{
  "model": "image captioner",
  "dataset": "regions of photos with short descriptions (Visual Genome)",
  "train_examples": 101725,
  "image_size": 64,
  "crop_scale_min": 1,
  "horizontal_flip": true,
  "translate": 0.06,
  "color_jitter": 0.2,
  "tokenizer": "word",
  "vocab_size": 6471,
  "encoder_arch": "convnext",
  "encoder_isotropic": false,
  "encoder_norm": "rmsnorm",
  "encoder_activation": "silu",
  "encoder_mlp_ratio": 4,
  "encoder_dropout": 0.1,
  "encoder_inner_norm": false,
  "encoder_patch_size": [4, 4],
  "encoder_conv_stem": false,
  "encoder_depths": [4, 4, 4],
  "encoder_widths": [48, 96, 192],
  "encoder_kernel_size": 5,
  "fusion": "cross_attention",
  "decoder_width": 128,
  "decoder_layers": 12,
  "decoder_norm": "layernorm",
  "decoder_norm_position": "pre",
  "decoder_activation": "quick_gelu",
  "decoder_mlp_ratio": 2,
  "decoder_head_dim": 32,
  "decoder_fused_qkv": true,
  "decoder_bias": "all",
  "decoder_qk_norm": false,
  "decoder_parallel_block": true,
  "decoder_inner_norm": false,
  "decoder_positions": "learned",
  "decoder_cross_attention_every": 1,
  "decoder_tie_embeddings": true,
  "init": "torch_default",
  "residual_init": "none",
  "optimizer": "adamw",
  "lr": 0.00096,
  "beta1": 0.85,
  "beta2": 0.95,
  "eps": 1e-06,
  "steps": 9000,
  "batch_size": 64,
  "epochs": 5.7,
  "lr_schedule": "step",
  "warmup_steps": 900,
  "weight_decay": 0.3
}
Rows from block 9 of the image encoder of a small image captioner, named by matrix and row number. Rows with one number belong to one neuron. Each number is 500 + 40 x the weight over its row's rms, rounded and kept within 0 to 999. All counts start at 0. Numbers have three digits each. After the name is the row's rms in percent of the matrix's.
After each neuron's rows are labels from the 100 images, of 14976, where the neuron reaches its highest value: "strongest on" is what is common among them; "peak at" is the part of the image that holds the peak. Only what is clearly more common there than usual is listed. The data: regions of photos with short descriptions (Visual Genome). In brackets: how many of the 100.
# fc1: MLP up (encoder.blocks.9.mlp.fc1.weight, 768x192), inputs 64-127
# fc2: MLP down (encoder.blocks.9.mlp.fc2.weight, 192x768, transposed), outputs 64-127

fc1.204 113:426511472519557522556494476465512474512523453505526440440479512506485461431548471478570477525563512504452478481577599496551518541503471431541501472417542517513518498559453549484533458505563455
fc2.204 101:530570551506479551476486459481459530454542480503532489570550472579497512483454580480441481503506468483448550498507419444450519543522484512487453424472493511461491457517528397512502409486493467
strongest on: text has "pizza" (25)
peak at: bottom centre (80)

fc1.34 119:450559548497490544471501505440439532501494485521510419482502430524509572428541618485528510484542482464496423552468541460515480464453581449510538500456550507475535463498458520522539483534539555
fc2.34 126:520568508521409503494509539534523546550489496478513480436485449515540448512535510564526508520433512502460470492581464513457517570469534494458459523456514526483512465527484586515496513556515420
strongest on: text has "train" (32); text has "bus" (31)
peak at: centre (64)

fc1.305 119:479472455514538522505477462531487429487487482446516443484551453539478425394538528479528442512549518510428416530559552494540507497482454417602478493430516486509506494507445529448523460504565500
fc2.305 130:571527566483460564529503456455476555440545469514500500508511450530526541487478553475470480532512525523442526468489392444517546503557504462521478416462534524476535473496543480578533452496470462
strongest on: text has "pizza" (29)
peak at: bottom centre (86)

fc1.40 130:406479583546545492486510546495527511528504495482445538519549470525470546503485527573506431582615486489508469454458569482431476514430491510438515593515544506489535492502478507521526545476531490
fc2.40 158:530497566541455479447597447592489491562469571470479465493542532511434458500514580587508472503435495532446490445503572493446457479465455501499543562488483504516448441474564548518454540517548464
strongest on: text has "player" (31)
peak at: centre (86)

fc1.431 121:434487524535554492503486444487485475480446470498524410443547481568477475392562493500582482512518481512534424543539560546555504516475574506587525480394516466463473542495524501446495452527497437
fc2.431 128:540539588504426502557501501456454536489551468466497483487535423540505541475512548534441446460455506460473561441554420490532557505543463486476470444456511512436560465500506503566525471480505439
strongest on: text has "pizza" (29)
peak at: bottom centre (58); bottom left (32)

fc1.413 099:465499467483528505498500537399463427487488401432424481499466507516409441497483500558512450512443526479525503518529501538418504465492559499420468506502498522471524481548544457521462474464512475
fc2.413 086:529523561489603523461540536555479530565532518478534499502473508511500478496438471521581492461513516527473546508478485475487476485543521477521513448512437586556446475498584554511414478516469562
strongest on: text has "blue" (31)
peak at: top centre (37)

fc1.632 097:508549527509550453523489458516471526527536469477533580575576550454480453549445479590566466468563443575526432478450412530532447550477541512448494498535527555490449483487497510484536465485554490
fc2.632 093:518550574489604552489508426437538546518513521468515562571535448452523526489458530561517470506478510461518478488512489486577558480523435506541464454525482493567525461526514518585438441488473503
strongest on: text has "man" (31)
peak at: centre (63)

fc1.299 096:495533415530529513471493465518457472507428509446549551530566478508467447466481483510545476512520480521481465429521489527498499550533476430480529510507525535440496477515513551450577546470498498
fc2.299 094:443578527531427536463487427472475513486535497473517520550544519474481513486529564468481514530505518491429466487501515448493493509440537508472489461490558488424522434524505490525461573489510455
strongest on: text has "green" (30)
peak at: middle left (72)

fc1.767 110:449524457514501448483475480464428550558428470452480429512473410514456485448496460584487466514435552512467483511565492440455452432478587512488447527462538475464525445502486486562490489478491552
fc2.767 124:504525460526471514502599482545476593501495552541455470482452480502492505535490535470424492533471502542497531486467488441481477532487533477509514484494480545423484455422545540488492525563471430
strongest on: text has "man" (31)
peak at: centre (55); top centre (34)

fc1.76 117:499563502448529546503513455481478481497550459463526429466492476442496476444545514542520480495495533462513387505498559520519476406467574535519466512422543479477495472516539500481481417525462465
fc2.76 113:546507515454508528489526476559555510484549476546542480524515451491510535497438466469528493476470565490445553516539398493494507462532537508503442498496463558548536524541470552546497472469505476
strongest on: text has "pizza" (25)
peak at: bottom centre (93)

fc1.411 106:457492475529534540511558520478463472409458516453461527506529447547459417453492522519541416499452532557449449546555466545433507530523564523498483474487560520433529472502562489491465415437553470
fc2.411 100:574531555518398501515508495514483533483483450494452483481519481513447482480477510508538462486488501546502511504470458483473466494558553482538535457417510577455513482484524496547486515515464489
strongest on: text has "pizza" (25)
peak at: middle left (38)

fc1.131 117:460529486505479508445485410491510452475470470475562577529568503510484448448529473519628524517507465531550429501472465518529489528482501475525494488471551529486485500460471533470494524478513538
fc2.131 126:509567505509495537413516472460444488503496508434523527535579443541459459493500566506447473509454469433445537459515506468509506499473453514467480416534520430488463434498535425488451445526550445
strongest on: text has "blue" (34); text has "sky" (29)
peak at: top centre (48)

fc1.193 113:482582552506477500489540474503452550524519488495487408434467414499532527450572548476531518499566513466514416504488550491510501438461522393549536520476509496503510483528463520481509459521515489
fc2.193 119:540542471559423489518462549495503539532544440489499513446462416502539487521466465518514512520452498483485518493557411539482572532491537497490460451452560497477556506574510540543505527508521476
strongest on: text has "bus" (33)
peak at: centre (76)

fc1.154 119:457486534515506470481521478508460485460480485447514441448486435530499475414531499490555420450496514550510447571576543516478470476491577482566499491431551488430527498491497477492457411523494500
fc2.154 118:543502553500476516550539509483473572461533452518428489445480428508462550463505518490470471469467503520472567422519390451479509475542495511520471448392527567501565521469480505534544510456489446
strongest on: text has "pizza" (30)
peak at: bottom centre (83)

fc1.651 092:427544544520481542525469519451400548530457507506466451457525428544524577469519550537514526475505442476507394590396524461466537508526574460499504528510523496437571523507510524575546540545560503
fc2.651 086:474508445502338455481509563521487518579477527512515485471472518498520447515577486553461463522426500464486445501571518517508521543490521526444449589505488483416469480512485566502487508503520425
strongest on: text has "train" (28)
peak at: centre (70)

fc1.549 121:476572580516567485539547588512469472485523477455467489510511463518468556505456586555501405585567521515510494453509514503426510532462513493433540582543549542478512466546512510484532489442516459
fc2.549 132:539523545528520517491615483593512518556501582471500488507538529528468456526490555571512467495461476528499524446483559519469493514507451516525525580515514515559433463486583527534453509554524484
strongest on: text has "player" (27)
peak at: centre (57)