Weights of a small image captioner.
Model: 5.11M parameters, 64-pixel images, encoder arch convnext, encoder activation silu, encoder patch size [4, 4], encoder depths [4, 4, 4], encoder widths [48, 96, 192], decoder width 128, decoder layers 12, decoder norm layernorm, decoder activation quick_gelu.
Training: adamw at rate 0.00096, 9000 steps.
Data: trained on regions of photos with short descriptions (Visual Genome), 101725 training examples.
Rows from block 8 of the image encoder, named by matrix and row number. Each number is 50 + 12 x the weight over its row's rms, rounded and kept within 0 to 99. All counts start at 0. After the name is the row's rms in percent of the matrix's.
# f: depthwise 5x5 conv (encoder.blocks.8.mixer.f.weight, 192x1x5x5), a 5x5 kernel
f.0 115:51 56 61 44 56 33 44 33 25 70 31 38 50 48 67 41 63 66 59 65 55 61 53 47 52
f.1 077:45 51 55 67 26 66 38 57 62 26 65 60 38 67 28 51 53 40 62 56 46 52 52 53 51
f.2 123:43 73 71 61 53 51 62 63 48 47 53 19 40 65 66 55 56 47 65 61 59 44 47 49 51
f.3 109:30 38 59 56 35 57 69 53 44 56 41 63 42 44 38 51 57 71 59 46 35 39 29 33 51
f.4 079:48 40 24 80 53 43 52 56 54 56 50 64 37 50 61 56 42 73 61 55 44 61 46 32 54
f.5 099:62 52 47 52 32 39 46 38 69 42 26 64 48 57 45 36 69 48 71 33 45 50 58 46 40
f.6 102:61 55 58 59 79 50 55 50 53 60 43 41 53 51 75 41 40 39 44 73 34 46 40 38 63
f.7 083:45 59 57 51 57 37 48 59 38 59 58 26 38 33 78 58 38 63 47 65 31 48 55 49 41
f.8 097:73 41 61 47 53 75 49 58 70 58 59 38 39 40 52 45 33 39 58 59 44 52 37 50 70
f.9 080:43 50 38 53 65 45 52 21 49 49 55 72 42 73 53 48 66 73 56 34 47 45 46 44 46
f.10 081:54 62 68 53 69 61 67 70 56 58 65 34 37 54 38 51 34 29 54 43 47 38 51 50 61
f.11 096:38 55 52 48 64 42 48 37 56 68 62 52 61 44 49 58 37 51 56 69 27 36 28 70 58
f.12 127:41 33 36 43 30 59 66 64 51 31 58 55 42 53 39 54 57 41 46 71 34 43 45 30 58
f.13 073:72 62 51 58 31 54 39 55 42 54 39 51 58 60 65 43 45 34 69 42 59 74 46 68 51
f.14 106:42 55 56 55 74 44 47 46 39 61 47 44 33 35 47 46 32 56 32 59 49 48 34 68 25
f.15 108:34 37 29 43 31 42 36 43 48 29 65 52 64 46 53 70 47 45 58 56 60 51 39 68 47
f.16 083:61 64 60 30 51 39 40 35 41 37 45 41 64 63 67 45 33 58 56 63 32 46 40 34 43
f.17 083:54 40 35 52 27 71 50 47 63 44 69 40 52 55 63 47 41 52 50 70 59 40 40 47 75
f.18 077:45 32 45 44 55 58 34 58 54 40 68 29 57 63 70 47 42 37 58 55 44 72 57 34 57
f.19 097:29 51 49 59 41 54 45 42 38 68 64 43 44 37 53 56 59 79 43 67 58 47 69 65 52
f.20 106:50 54 53 47 26 33 56 39 26 46 51 59 44 35 30 61 50 57 65 61 63 60 56 68 57
f.21 098:54 61 60 56 63 46 71 61 44 66 55 45 54 49 24 38 65 71 50 30 43 52 53 64 58
f.22 080:50 36 42 37 57 35 37 57 29 35 37 55 37 58 43 49 62 59 59 41 68 69 42 55 31
f.23 107:36 55 50 30 51 42 49 51 44 42 63 27 50 66 60 52 64 69 58 73 42 42 61 43 33
f.24 121:46 34 24 51 50 41 57 48 59 36 42 68 49 54 27 42 66 50 65 25 54 46 59 45 49
f.25 090:36 53 42 43 49 35 51 37 44 35 41 76 55 50 36 67 56 68 66 38 35 44 43 65 60
f.26 109:50 54 53 76 75 43 40 41 39 67 47 24 56 41 57 48 37 61 45 66 61 56 47 47 39
f.27 101:42 38 54 54 67 67 64 55 74 64 56 47 45 49 56 32 24 43 39 41 50 43 57 52 69
f.28 097:57 65 46 50 63 59 65 63 66 39 49 28 60 52 31 49 29 30 57 47 56 65 59 60 47
f.29 120:38 34 39 52 63 60 38 39 54 61 47 40 57 52 64 45 31 33 46 58 67 68 61 69 63
f.30 084:51 59 52 56 36 66 24 48 67 63 66 60 45 51 47 60 44 41 66 62 71 41 52 65 62
f.31 081:43 54 63 53 62 48 41 47 31 39 65 72 64 65 59 43 37 54 52 45 42 42 43 29 26
f.32 097:56 73 66 61 46 48 49 50 49 30 68 41 65 35 43 60 60 46 29 55 60 45 34 37 56
f.33 105:34 29 26 59 30 62 51 58 54 49 49 46 42 47 60 70 54 48 71 61 55 66 51 58 58
f.34 092:65 51 74 62 40 56 39 41 50 47 45 33 49 49 56 60 51 44 43 43 77 59 69 58 72
f.35 100:67 51 38 37 47 47 40 40 51 56 35 53 45 62 24 30 50 54 77 28 42 52 55 50 55
f.36 098:44 45 33 35 64 49 44 55 53 43 39 31 61 59 60 40 39 40 54 70 36 47 66 63 72
f.37 119:54 67 51 53 72 33 47 38 31 67 37 61 61 42 65 51 56 54 56 53 39 39 32 31 56
f.38 072:65 63 67 54 57 55 38 47 47 54 64 53 52 58 45 61 62 45 40 50 83 43 26 52 67
f.39 097:63 59 55 59 49 64 37 53 44 63 51 15 55 46 49 51 40 69 48 70 56 46 48 31 40
f.40 088:49 35 25 45 59 44 49 61 45 51 33 49 63 40 37 58 54 30 47 49 61 67 78 53 45
f.41 092:24 37 43 40 52 41 56 71 54 63 69 58 34 55 47 49 40 60 47 76 55 35 51 58 46
f.42 100:77 58 66 40 40 51 44 64 58 31 77 53 55 46 47 56 43 38 31 51 62 54 43 43 57
f.43 095:63 43 66 62 48 61 64 75 58 49 46 33 45 37 67 70 37 38 37 63 44 50 49 49 58
f.44 092:62 44 40 49 43 56 63 68 66 56 61 50 48 54 48 57 21 22 31 51 53 55 47 58 60
f.45 098:56 59 58 67 47 49 59 51 42 48 36 73 42 48 33 37 65 57 71 34 34 64 54 38 41
f.46 099:29 46 31 33 36 26 30 35 33 56 54 56 61 55 63 39 55 51 52 55 55 45 45 55 39
f.47 112:64 62 58 47 64 50 50 41 38 65 64 38 43 61 39 47 61 74 54 37 35 65 47 26 49
f.48 098:50 37 59 53 51 41 36 42 46 64 49 64 52 35 64 68 73 53 42 22 49 59 60 43 34
f.49 093:46 69 45 45 58 62 38 52 48 62 39 48 31 60 16 27 55 48 62 46 45 55 54 58 43
f.50 125:62 44 49 56 32 56 62 54 63 52 58 39 45 40 34 54 53 50 64 32 76 68 61 70 62
f.51 105:65 46 44 55 24 51 26 31 61 44 58 43 38 56 48 64 53 51 74 55 57 57 68 56 50
f.52 093:64 52 49 52 81 55 44 55 34 57 39 69 64 63 54 44 45 28 37 44 38 48 34 54 53
f.53 102:39 27 39 44 24 35 46 50 44 52 20 46 58 45 46 51 58 62 49 57 61 67 56 58 57
f.54 079:47 70 53 59 45 49 73 35 57 40 72 42 34 36 37 55 48 48 48 35 56 60 61 72 48
f.55 119:32 44 54 59 69 52 28 46 37 55 50 37 49 65 71 37 53 48 52 53 61 63 70 70 50
f.56 118:36 44 27 38 47 35 43 39 49 57 60 74 60 49 27 46 63 63 54 30 49 44 52 42 48
f.57 098:57 60 44 47 22 50 53 46 66 40 33 53 45 62 42 20 54 40 71 50 55 61 56 56 60
f.58 118:42 44 61 65 79 37 39 51 37 71 56 52 57 58 60 37 44 46 36 65 43 33 44 42 57
f.59 083:45 50 76 40 65 56 60 44 54 44 59 32 54 42 28 59 49 65 52 70 41 40 54 28 44
f.60 093:71 61 47 43 62 63 60 54 58 73 45 33 39 44 73 54 50 32 52 54 72 57 49 44 47
f.61 092:38 45 58 41 45 60 24 55 42 63 62 36 51 53 73 65 41 37 49 62 57 54 37 36 67
f.62 099:70 54 55 64 45 55 54 47 60 64 20 52 60 36 44 27 39 47 43 42 34 41 53 39 41
f.63 104:28 39 63 57 45 64 45 55 37 36 52 21 39 63 64 52 37 48 54 69 52 48 60 60 54
f.64 113:47 36 32 48 27 66 60 55 67 32 74 64 36 60 38 52 52 60 43 47 48 55 45 50 39
f.65 114:56 54 52 57 40 47 58 49 58 34 64 36 39 45 35 39 75 78 53 29 39 45 58 53 55
f.66 082:59 47 45 51 51 34 37 34 38 48 38 54 52 46 50 61 71 71 63 31 52 62 67 65 32
f.67 112:52 47 35 46 54 47 53 45 61 55 39 64 50 48 25 57 74 75 53 22 42 58 46 41 53
f.68 097:42 51 31 35 44 53 56 44 62 58 12 43 56 40 29 30 61 51 51 44 49 50 52 50 55
f.69 096:61 47 68 45 54 46 61 42 44 67 62 62 45 47 73 54 63 42 42 57 67 46 29 29 37
f.70 115:62 55 68 67 56 49 31 38 38 59 57 34 45 39 44 49 48 57 40 52 66 72 67 67 62
f.71 092:45 58 41 75 61 60 49 43 57 40 58 31 48 58 37 41 34 57 56 63 21 48 37 45 43
f.72 078:61 56 62 57 63 50 25 30 40 65 36 59 59 46 50 48 55 52 65 48 39 34 45 52 76
f.73 110:39 57 45 39 44 71 51 54 80 52 59 70 46 64 33 60 49 61 48 30 49 43 53 63 59
f.74 068:49 58 57 50 37 55 43 54 60 37 49 36 49 75 60 58 67 72 75 73 55 50 52 48 53
f.75 094:48 54 54 52 36 35 36 39 44 52 52 32 49 67 33 46 36 57 70 50 51 35 55 76 66
f.76 078:34 70 60 68 63 35 56 68 40 37 52 40 43 46 56 34 48 28 47 69 57 48 44 47 44
f.77 072:38 45 37 37 60 59 49 60 53 43 72 52 70 47 58 48 33 58 49 51 70 68 74 53 39
f.78 106:30 33 41 44 38 46 53 39 42 36 50 61 36 55 51 61 70 74 70 56 49 51 67 47 43
f.79 100:55 59 52 58 30 44 60 38 40 55 54 77 35 54 68 57 64 67 54 35 47 48 66 52 34
f.80 083:69 71 65 53 48 42 45 50 37 45 38 53 42 45 60 49 62 66 51 59 31 30 47 34 29
f.81 119:49 58 56 52 47 44 55 53 63 30 29 32 52 71 50 39 31 53 63 72 47 35 42 64 54
f.82 114:54 38 45 39 42 55 33 40 42 52 63 38 45 57 69 79 52 40 63 61 70 43 59 59 61
f.83 111:47 43 54 51 69 51 63 66 34 79 62 32 41 34 50 51 41 53 42 38 43 47 42 31 40
f.84 091:49 47 34 60 45 31 56 49 55 50 32 75 41 54 56 32 58 50 56 57 56 66 79 54 60
f.85 104:40 35 36 42 64 44 44 54 54 68 43 32 38 59 45 57 30 25 55 50 60 42 30 60 52
f.86 112:72 66 62 64 62 65 61 57 61 57 64 56 42 55 54 38 31 39 43 46 47 34 39 34 37
f.87 114:82 73 61 47 48 47 47 52 39 61 42 40 54 34 49 49 40 48 48 50 32 42 45 27 37
f.88 073:54 38 34 43 37 47 54 34 69 42 46 76 27 50 38 59 60 56 63 39 44 69 55 48 54
f.89 099:74 62 66 55 41 60 45 61 50 50 36 33 56 32 45 39 54 53 48 64 49 27 30 50 39
f.90 111:51 55 68 58 57 53 63 56 53 54 41 36 57 42 76 49 33 30 41 77 66 48 54 53 59
f.91 114:55 70 41 57 55 57 69 47 71 73 57 51 55 57 33 44 27 45 62 42 50 32 55 59 47
f.92 097:51 68 63 60 54 69 55 49 70 39 57 68 57 46 60 45 45 41 43 58 50 48 38 31 22
f.93 089:61 47 62 57 57 46 24 39 32 48 73 58 34 39 56 65 41 60 58 73 49 47 52 48 58
f.94 108:56 50 31 33 34 52 64 43 59 47 71 71 44 61 59 52 45 46 48 21 62 48 56 52 39
f.95 112:46 57 57 47 62 35 26 35 47 63 54 41 65 70 63 58 34 40 66 60 53 36 37 48 43
f.96 092:46 57 51 54 57 59 66 65 56 63 43 49 56 34 74 30 30 55 29 47 52 48 56 30 55
f.97 089:48 60 58 61 70 61 51 70 61 41 44 39 67 47 36 41 38 53 39 64 30 44 30 36 52
f.98 103:35 40 39 40 33 51 51 52 56 41 61 56 70 63 62 44 31 28 58 54 42 61 54 65 69
f.99 084:67 61 68 66 63 61 36 67 59 32 54 45 67 43 41 40 50 36 57 49 39 53 44 41 30
f.100 090:58 38 51 57 35 55 49 43 56 34 49 75 57 50 42 48 69 60 43 34 37 37 28 30 49
f.101 097:74 30 58 54 38 45 47 44 65 37 68 46 55 60 53 63 64 31 67 52 50 45 48 45 69
f.102 077:44 38 57 54 39 45 45 63 57 31 59 39 65 41 32 66 46 46 65 32 65 61 58 62 30
f.103 096:56 48 50 70 56 52 61 69 56 29 71 60 63 42 28 56 51 39 35 60 50 45 46 40 67
f.104 080:56 55 31 59 54 53 41 28 48 63 40 73 44 37 35 54 75 65 61 46 44 59 42 41 47
f.105 101:50 44 49 33 37 56 35 34 50 45 30 53 49 64 43 33 51 67 70 51 46 44 49 73 32
f.106 109:71 51 60 56 47 38 52 54 48 45 53 27 51 60 70 44 21 34 49 72 56 42 50 56 59
f.107 100:49 33 38 61 63 62 57 49 56 62 38 42 42 58 37 36 45 49 52 41 69 57 30 71 71
f.108 082:35 35 30 30 46 46 57 42 34 46 38 43 45 56 40 49 68 77 63 46 46 55 58 64 42
f.109 113:43 34 37 35 56 48 51 61 62 37 43 59 48 49 30 39 40 51 56 70 22 38 32 48 46
f.110 099:59 39 55 63 50 61 39 52 44 61 52 35 42 32 59 70 32 41 52 67 73 49 69 60 53
f.111 072:54 39 33 58 31 64 59 66 61 52 47 45 64 41 62 64 29 40 33 53 51 53 61 62 68
f.112 085:44 51 50 30 37 48 58 56 66 54 55 25 40 43 52 32 41 36 39 72 59 55 57 65 64
f.113 099:52 32 47 55 40 51 49 53 60 45 59 46 68 34 74 49 28 39 25 57 68 48 44 57 55
f.114 113:37 45 56 61 69 46 30 28 41 58 61 52 52 39 68 57 69 64 43 44 63 57 55 51 67
f.115 104:27 43 49 61 34 42 45 38 35 42 54 57 50 55 29 47 50 51 57 55 78 59 62 66 66
f.116 088:32 34 42 56 57 32 38 70 34 51 57 69 48 40 27 50 64 54 51 34 60 56 53 55 52
f.117 107:36 29 27 30 37 54 63 56 65 45 52 56 39 64 63 58 43 60 67 52 58 51 34 51 56
f.118 113:46 34 32 55 41 47 55 49 54 46 48 65 58 64 27 42 69 55 64 20 47 48 34 51 48
f.119 101:38 39 38 59 49 45 71 47 41 46 44 71 50 19 35 52 52 51 31 34 51 58 43 39 54
f.120 105:63 65 49 69 51 55 59 53 61 47 27 33 46 65 50 48 61 55 46 55 33 75 47 28 53
f.121 116:53 68 55 65 45 50 59 69 49 46 70 49 42 37 50 70 29 33 37 55 52 46 47 51 73
f.122 104:57 40 42 70 63 49 44 47 39 42 62 62 45 40 76 55 70 62 29 37 41 60 41 42 50
f.123 095:44 53 54 41 42 37 56 35 50 47 44 55 36 65 24 43 68 65 73 41 36 42 50 46 32
f.124 092:47 47 61 63 55 63 56 40 57 55 45 27 53 58 56 44 21 29 41 55 45 36 38 62 65
f.125 083:41 44 38 50 18 61 57 59 38 39 60 56 54 55 32 53 47 67 48 46 70 65 68 53 54
f.126 091:64 50 57 44 53 45 64 74 61 63 42 50 55 20 26 55 33 53 43 47 51 54 54 64 57
f.127 102:61 52 73 61 48 32 60 60 43 39 45 67 53 31 46 39 73 52 35 52 44 48 49 29 56
f.128 113:67 43 65 60 61 56 60 55 49 61 55 30 52 35 73 54 26 28 40 57 49 52 57 57 54
f.129 138:68 69 72 63 65 47 55 62 46 63 37 32 43 36 55 57 42 47 50 74 51 43 54 63 57
f.130 080:42 43 35 57 43 51 57 52 47 55 58 54 51 47 57 72 63 42 29 54 53 60 26 36 80
f.131 124:44 31 42 56 45 70 72 66 72 37 56 56 59 53 59 44 32 36 52 49 45 50 39 37 61
f.132 087:46 61 53 63 55 59 37 55 72 48 56 22 51 61 45 44 33 66 33 43 67 63 51 61 48
f.133 116:27 29 31 27 30 49 52 55 42 50 55 43 62 41 63 58 45 50 55 61 61 58 46 63 64
f.134 115:65 64 61 45 57 55 64 45 55 36 59 76 56 45 39 49 69 58 42 36 42 33 40 40 30
f.135 086:55 59 51 52 57 53 35 38 33 51 57 44 38 66 62 69 42 67 60 34 56 70 58 71 36
f.136 076:37 43 54 42 54 46 60 59 56 65 46 49 30 41 54 59 79 71 33 43 41 51 33 42 37
f.137 098:47 28 21 35 48 57 56 42 62 42 23 66 62 53 48 43 43 48 54 55 36 50 37 47 52
f.138 102:78 58 68 70 41 44 37 63 54 43 67 58 47 53 45 47 69 62 67 57 39 48 39 47 50
f.139 103:40 30 57 46 60 58 52 59 64 42 62 33 48 63 78 45 33 45 34 58 61 42 65 48 42
f.140 109:46 54 43 61 80 37 52 40 34 57 40 45 44 38 64 55 62 56 74 64 51 48 60 62 36
f.141 077:41 22 38 57 71 37 45 56 49 35 34 46 47 57 52 31 56 56 60 29 66 57 48 54 43
f.142 103:42 42 36 53 49 50 60 41 55 39 46 55 51 41 18 62 46 49 71 46 80 53 49 67 50
f.143 097:68 53 45 78 66 54 47 57 76 54 51 58 45 43 49 55 52 36 32 34 56 60 59 51 32
f.144 103:69 32 40 61 39 37 26 46 46 56 23 48 62 53 48 31 45 52 50 51 62 61 63 59 50
f.145 101:29 59 52 46 52 62 59 42 63 66 72 35 57 43 55 68 34 52 38 66 40 48 51 51 71
f.146 117:30 51 48 44 70 38 53 43 31 67 38 46 37 37 65 61 50 60 55 61 54 37 40 32 34
f.147 129:41 44 36 42 41 42 40 35 56 56 46 65 51 46 28 56 76 70 58 24 56 48 48 48 51
f.148 103:29 45 60 40 42 66 60 51 65 29 63 41 42 63 59 46 39 24 50 67 53 53 50 63 51
f.149 090:51 22 37 48 33 56 50 57 51 44 71 51 66 63 65 46 34 33 40 59 41 45 49 60 60
f.150 101:68 49 58 68 55 61 69 55 61 44 24 50 50 64 52 42 53 48 67 36 40 36 31 50 38
f.151 113:48 35 39 41 63 45 53 52 48 55 41 69 50 63 26 38 52 51 65 28 35 48 32 46 32
f.152 077:54 53 51 41 59 55 53 53 44 56 17 63 53 56 48 37 59 38 49 38 27 64 32 32 55
f.153 087:71 47 63 70 68 42 45 48 54 59 46 56 65 45 56 41 51 54 37 36 37 33 38 35 27
f.154 109:70 55 66 67 53 70 67 62 67 56 55 51 43 45 60 50 33 41 42 58 29 35 42 47 58
f.155 103:42 46 60 51 49 54 34 48 43 61 62 47 44 24 64 79 62 50 34 56 67 61 63 50 60
f.156 093:26 47 32 58 60 62 55 53 47 64 63 25 43 69 75 53 43 52 47 58 54 51 47 52 61
f.157 081:55 47 57 36 60 57 31 50 61 44 46 27 43 50 41 43 29 58 63 73 37 45 53 70 60
f.158 100:52 44 62 60 43 55 37 54 37 41 74 53 53 29 67 69 55 56 23 60 55 50 57 44 39
f.159 093:75 64 63 66 39 54 58 50 50 50 51 39 54 58 51 43 31 28 41 39 42 60 34 41 69
f.160 097:45 28 37 27 58 35 42 44 43 39 62 23 45 50 63 57 57 71 53 39 59 49 47 54 55
f.161 083:28 60 47 49 53 59 62 57 44 55 47 58 59 18 61 41 44 56 38 48 60 37 55 39 25
f.162 107:51 43 64 44 49 39 33 43 48 42 61 27 63 56 51 41 23 54 57 55 59 42 48 77 62
f.163 089:53 60 28 32 41 38 60 55 49 55 54 69 35 55 56 64 74 60 53 32 41 63 58 49 39
f.164 091:76 51 45 36 55 47 59 40 54 62 35 67 47 54 41 20 51 33 40 44 49 63 57 43 38
f.165 114:52 66 69 51 70 48 45 50 48 63 48 40 53 52 66 34 18 46 59 71 57 41 57 53 56
f.166 094:41 46 37 37 50 51 49 40 37 52 74 70 53 53 68 64 57 41 35 42 50 71 69 51 36
f.167 100:61 47 48 57 65 53 43 50 38 41 59 70 62 53 43 57 68 63 49 57 29 34 38 27 35
f.168 098:60 37 42 62 46 54 60 52 52 53 53 76 67 50 37 37 51 52 35 24 26 57 57 44 44
f.169 081:52 31 24 33 52 59 49 53 47 42 29 53 65 51 52 41 42 42 41 65 50 60 59 71 66
f.170 098:56 56 44 57 67 59 39 57 33 58 49 30 61 42 62 41 42 46 45 60 65 61 68 61 77
f.171 115:29 38 52 38 58 46 35 39 40 38 58 49 57 42 66 62 49 51 61 46 64 60 70 71 68
f.172 118:48 60 67 55 36 60 53 52 63 52 45 35 50 65 64 39 24 32 48 62 63 53 56 68 65
f.173 101:70 66 58 67 59 67 58 50 57 55 62 29 50 43 48 59 30 26 52 55 60 44 46 51 63
f.174 108:76 67 58 67 57 47 52 43 51 49 18 53 42 32 32 53 54 56 58 54 50 62 56 60 45
f.175 116:38 45 49 57 38 52 70 64 63 59 29 55 41 49 37 40 29 36 64 66 44 48 46 46 30
f.176 089:51 47 38 46 39 47 66 48 44 43 40 56 26 66 48 64 74 52 53 43 22 61 61 47 39
f.177 090:48 44 37 50 48 43 48 55 47 49 36 83 53 57 26 40 70 40 61 33 64 38 47 43 46
f.178 108:60 59 49 43 25 57 36 43 59 19 56 63 54 57 35 38 39 59 39 32 55 61 54 54 47
f.179 108:63 64 66 54 33 63 51 58 53 54 64 50 46 53 60 45 29 31 29 42 61 61 57 72 54
f.180 104:58 73 64 61 68 59 54 53 60 63 45 37 35 59 56 47 34 36 57 61 73 33 43 49 50
f.181 116:32 47 30 39 49 62 64 56 71 48 56 63 43 70 48 42 54 44 46 42 30 47 40 30 39
f.182 076:24 50 67 39 42 47 50 53 47 74 47 55 57 41 47 53 40 41 41 58 54 31 61 55 78
f.183 107:43 40 33 47 66 42 29 38 35 54 36 43 57 50 76 52 65 49 50 54 48 45 41 48 24
f.184 119:50 44 45 36 16 64 64 61 62 52 38 54 39 41 29 55 52 41 63 50 54 49 64 45 65
f.185 122:28 45 31 38 63 38 65 59 46 40 46 51 48 62 37 50 47 65 59 32 41 40 31 41 32
f.186 098:41 48 47 44 24 58 48 39 53 46 61 41 62 60 72 62 27 31 55 67 60 44 59 55 43
f.187 123:49 32 42 64 62 48 55 58 50 71 43 26 39 40 65 55 41 51 37 68 37 45 60 42 69
f.188 105:50 72 62 48 62 56 46 54 62 63 37 40 34 45 55 46 47 49 61 59 30 51 36 31 24
f.189 091:58 41 59 44 58 42 34 43 44 47 41 17 55 47 51 31 45 51 26 57 71 45 47 59 59
f.190 103:43 27 43 56 54 50 35 49 40 52 56 68 65 68 33 56 65 49 44 39 31 49 42 27 44
f.191 105:48 46 47 60 45 55 55 58 37 57 66 75 48 45 34 65 77 51 31 35 45 48 36 37 46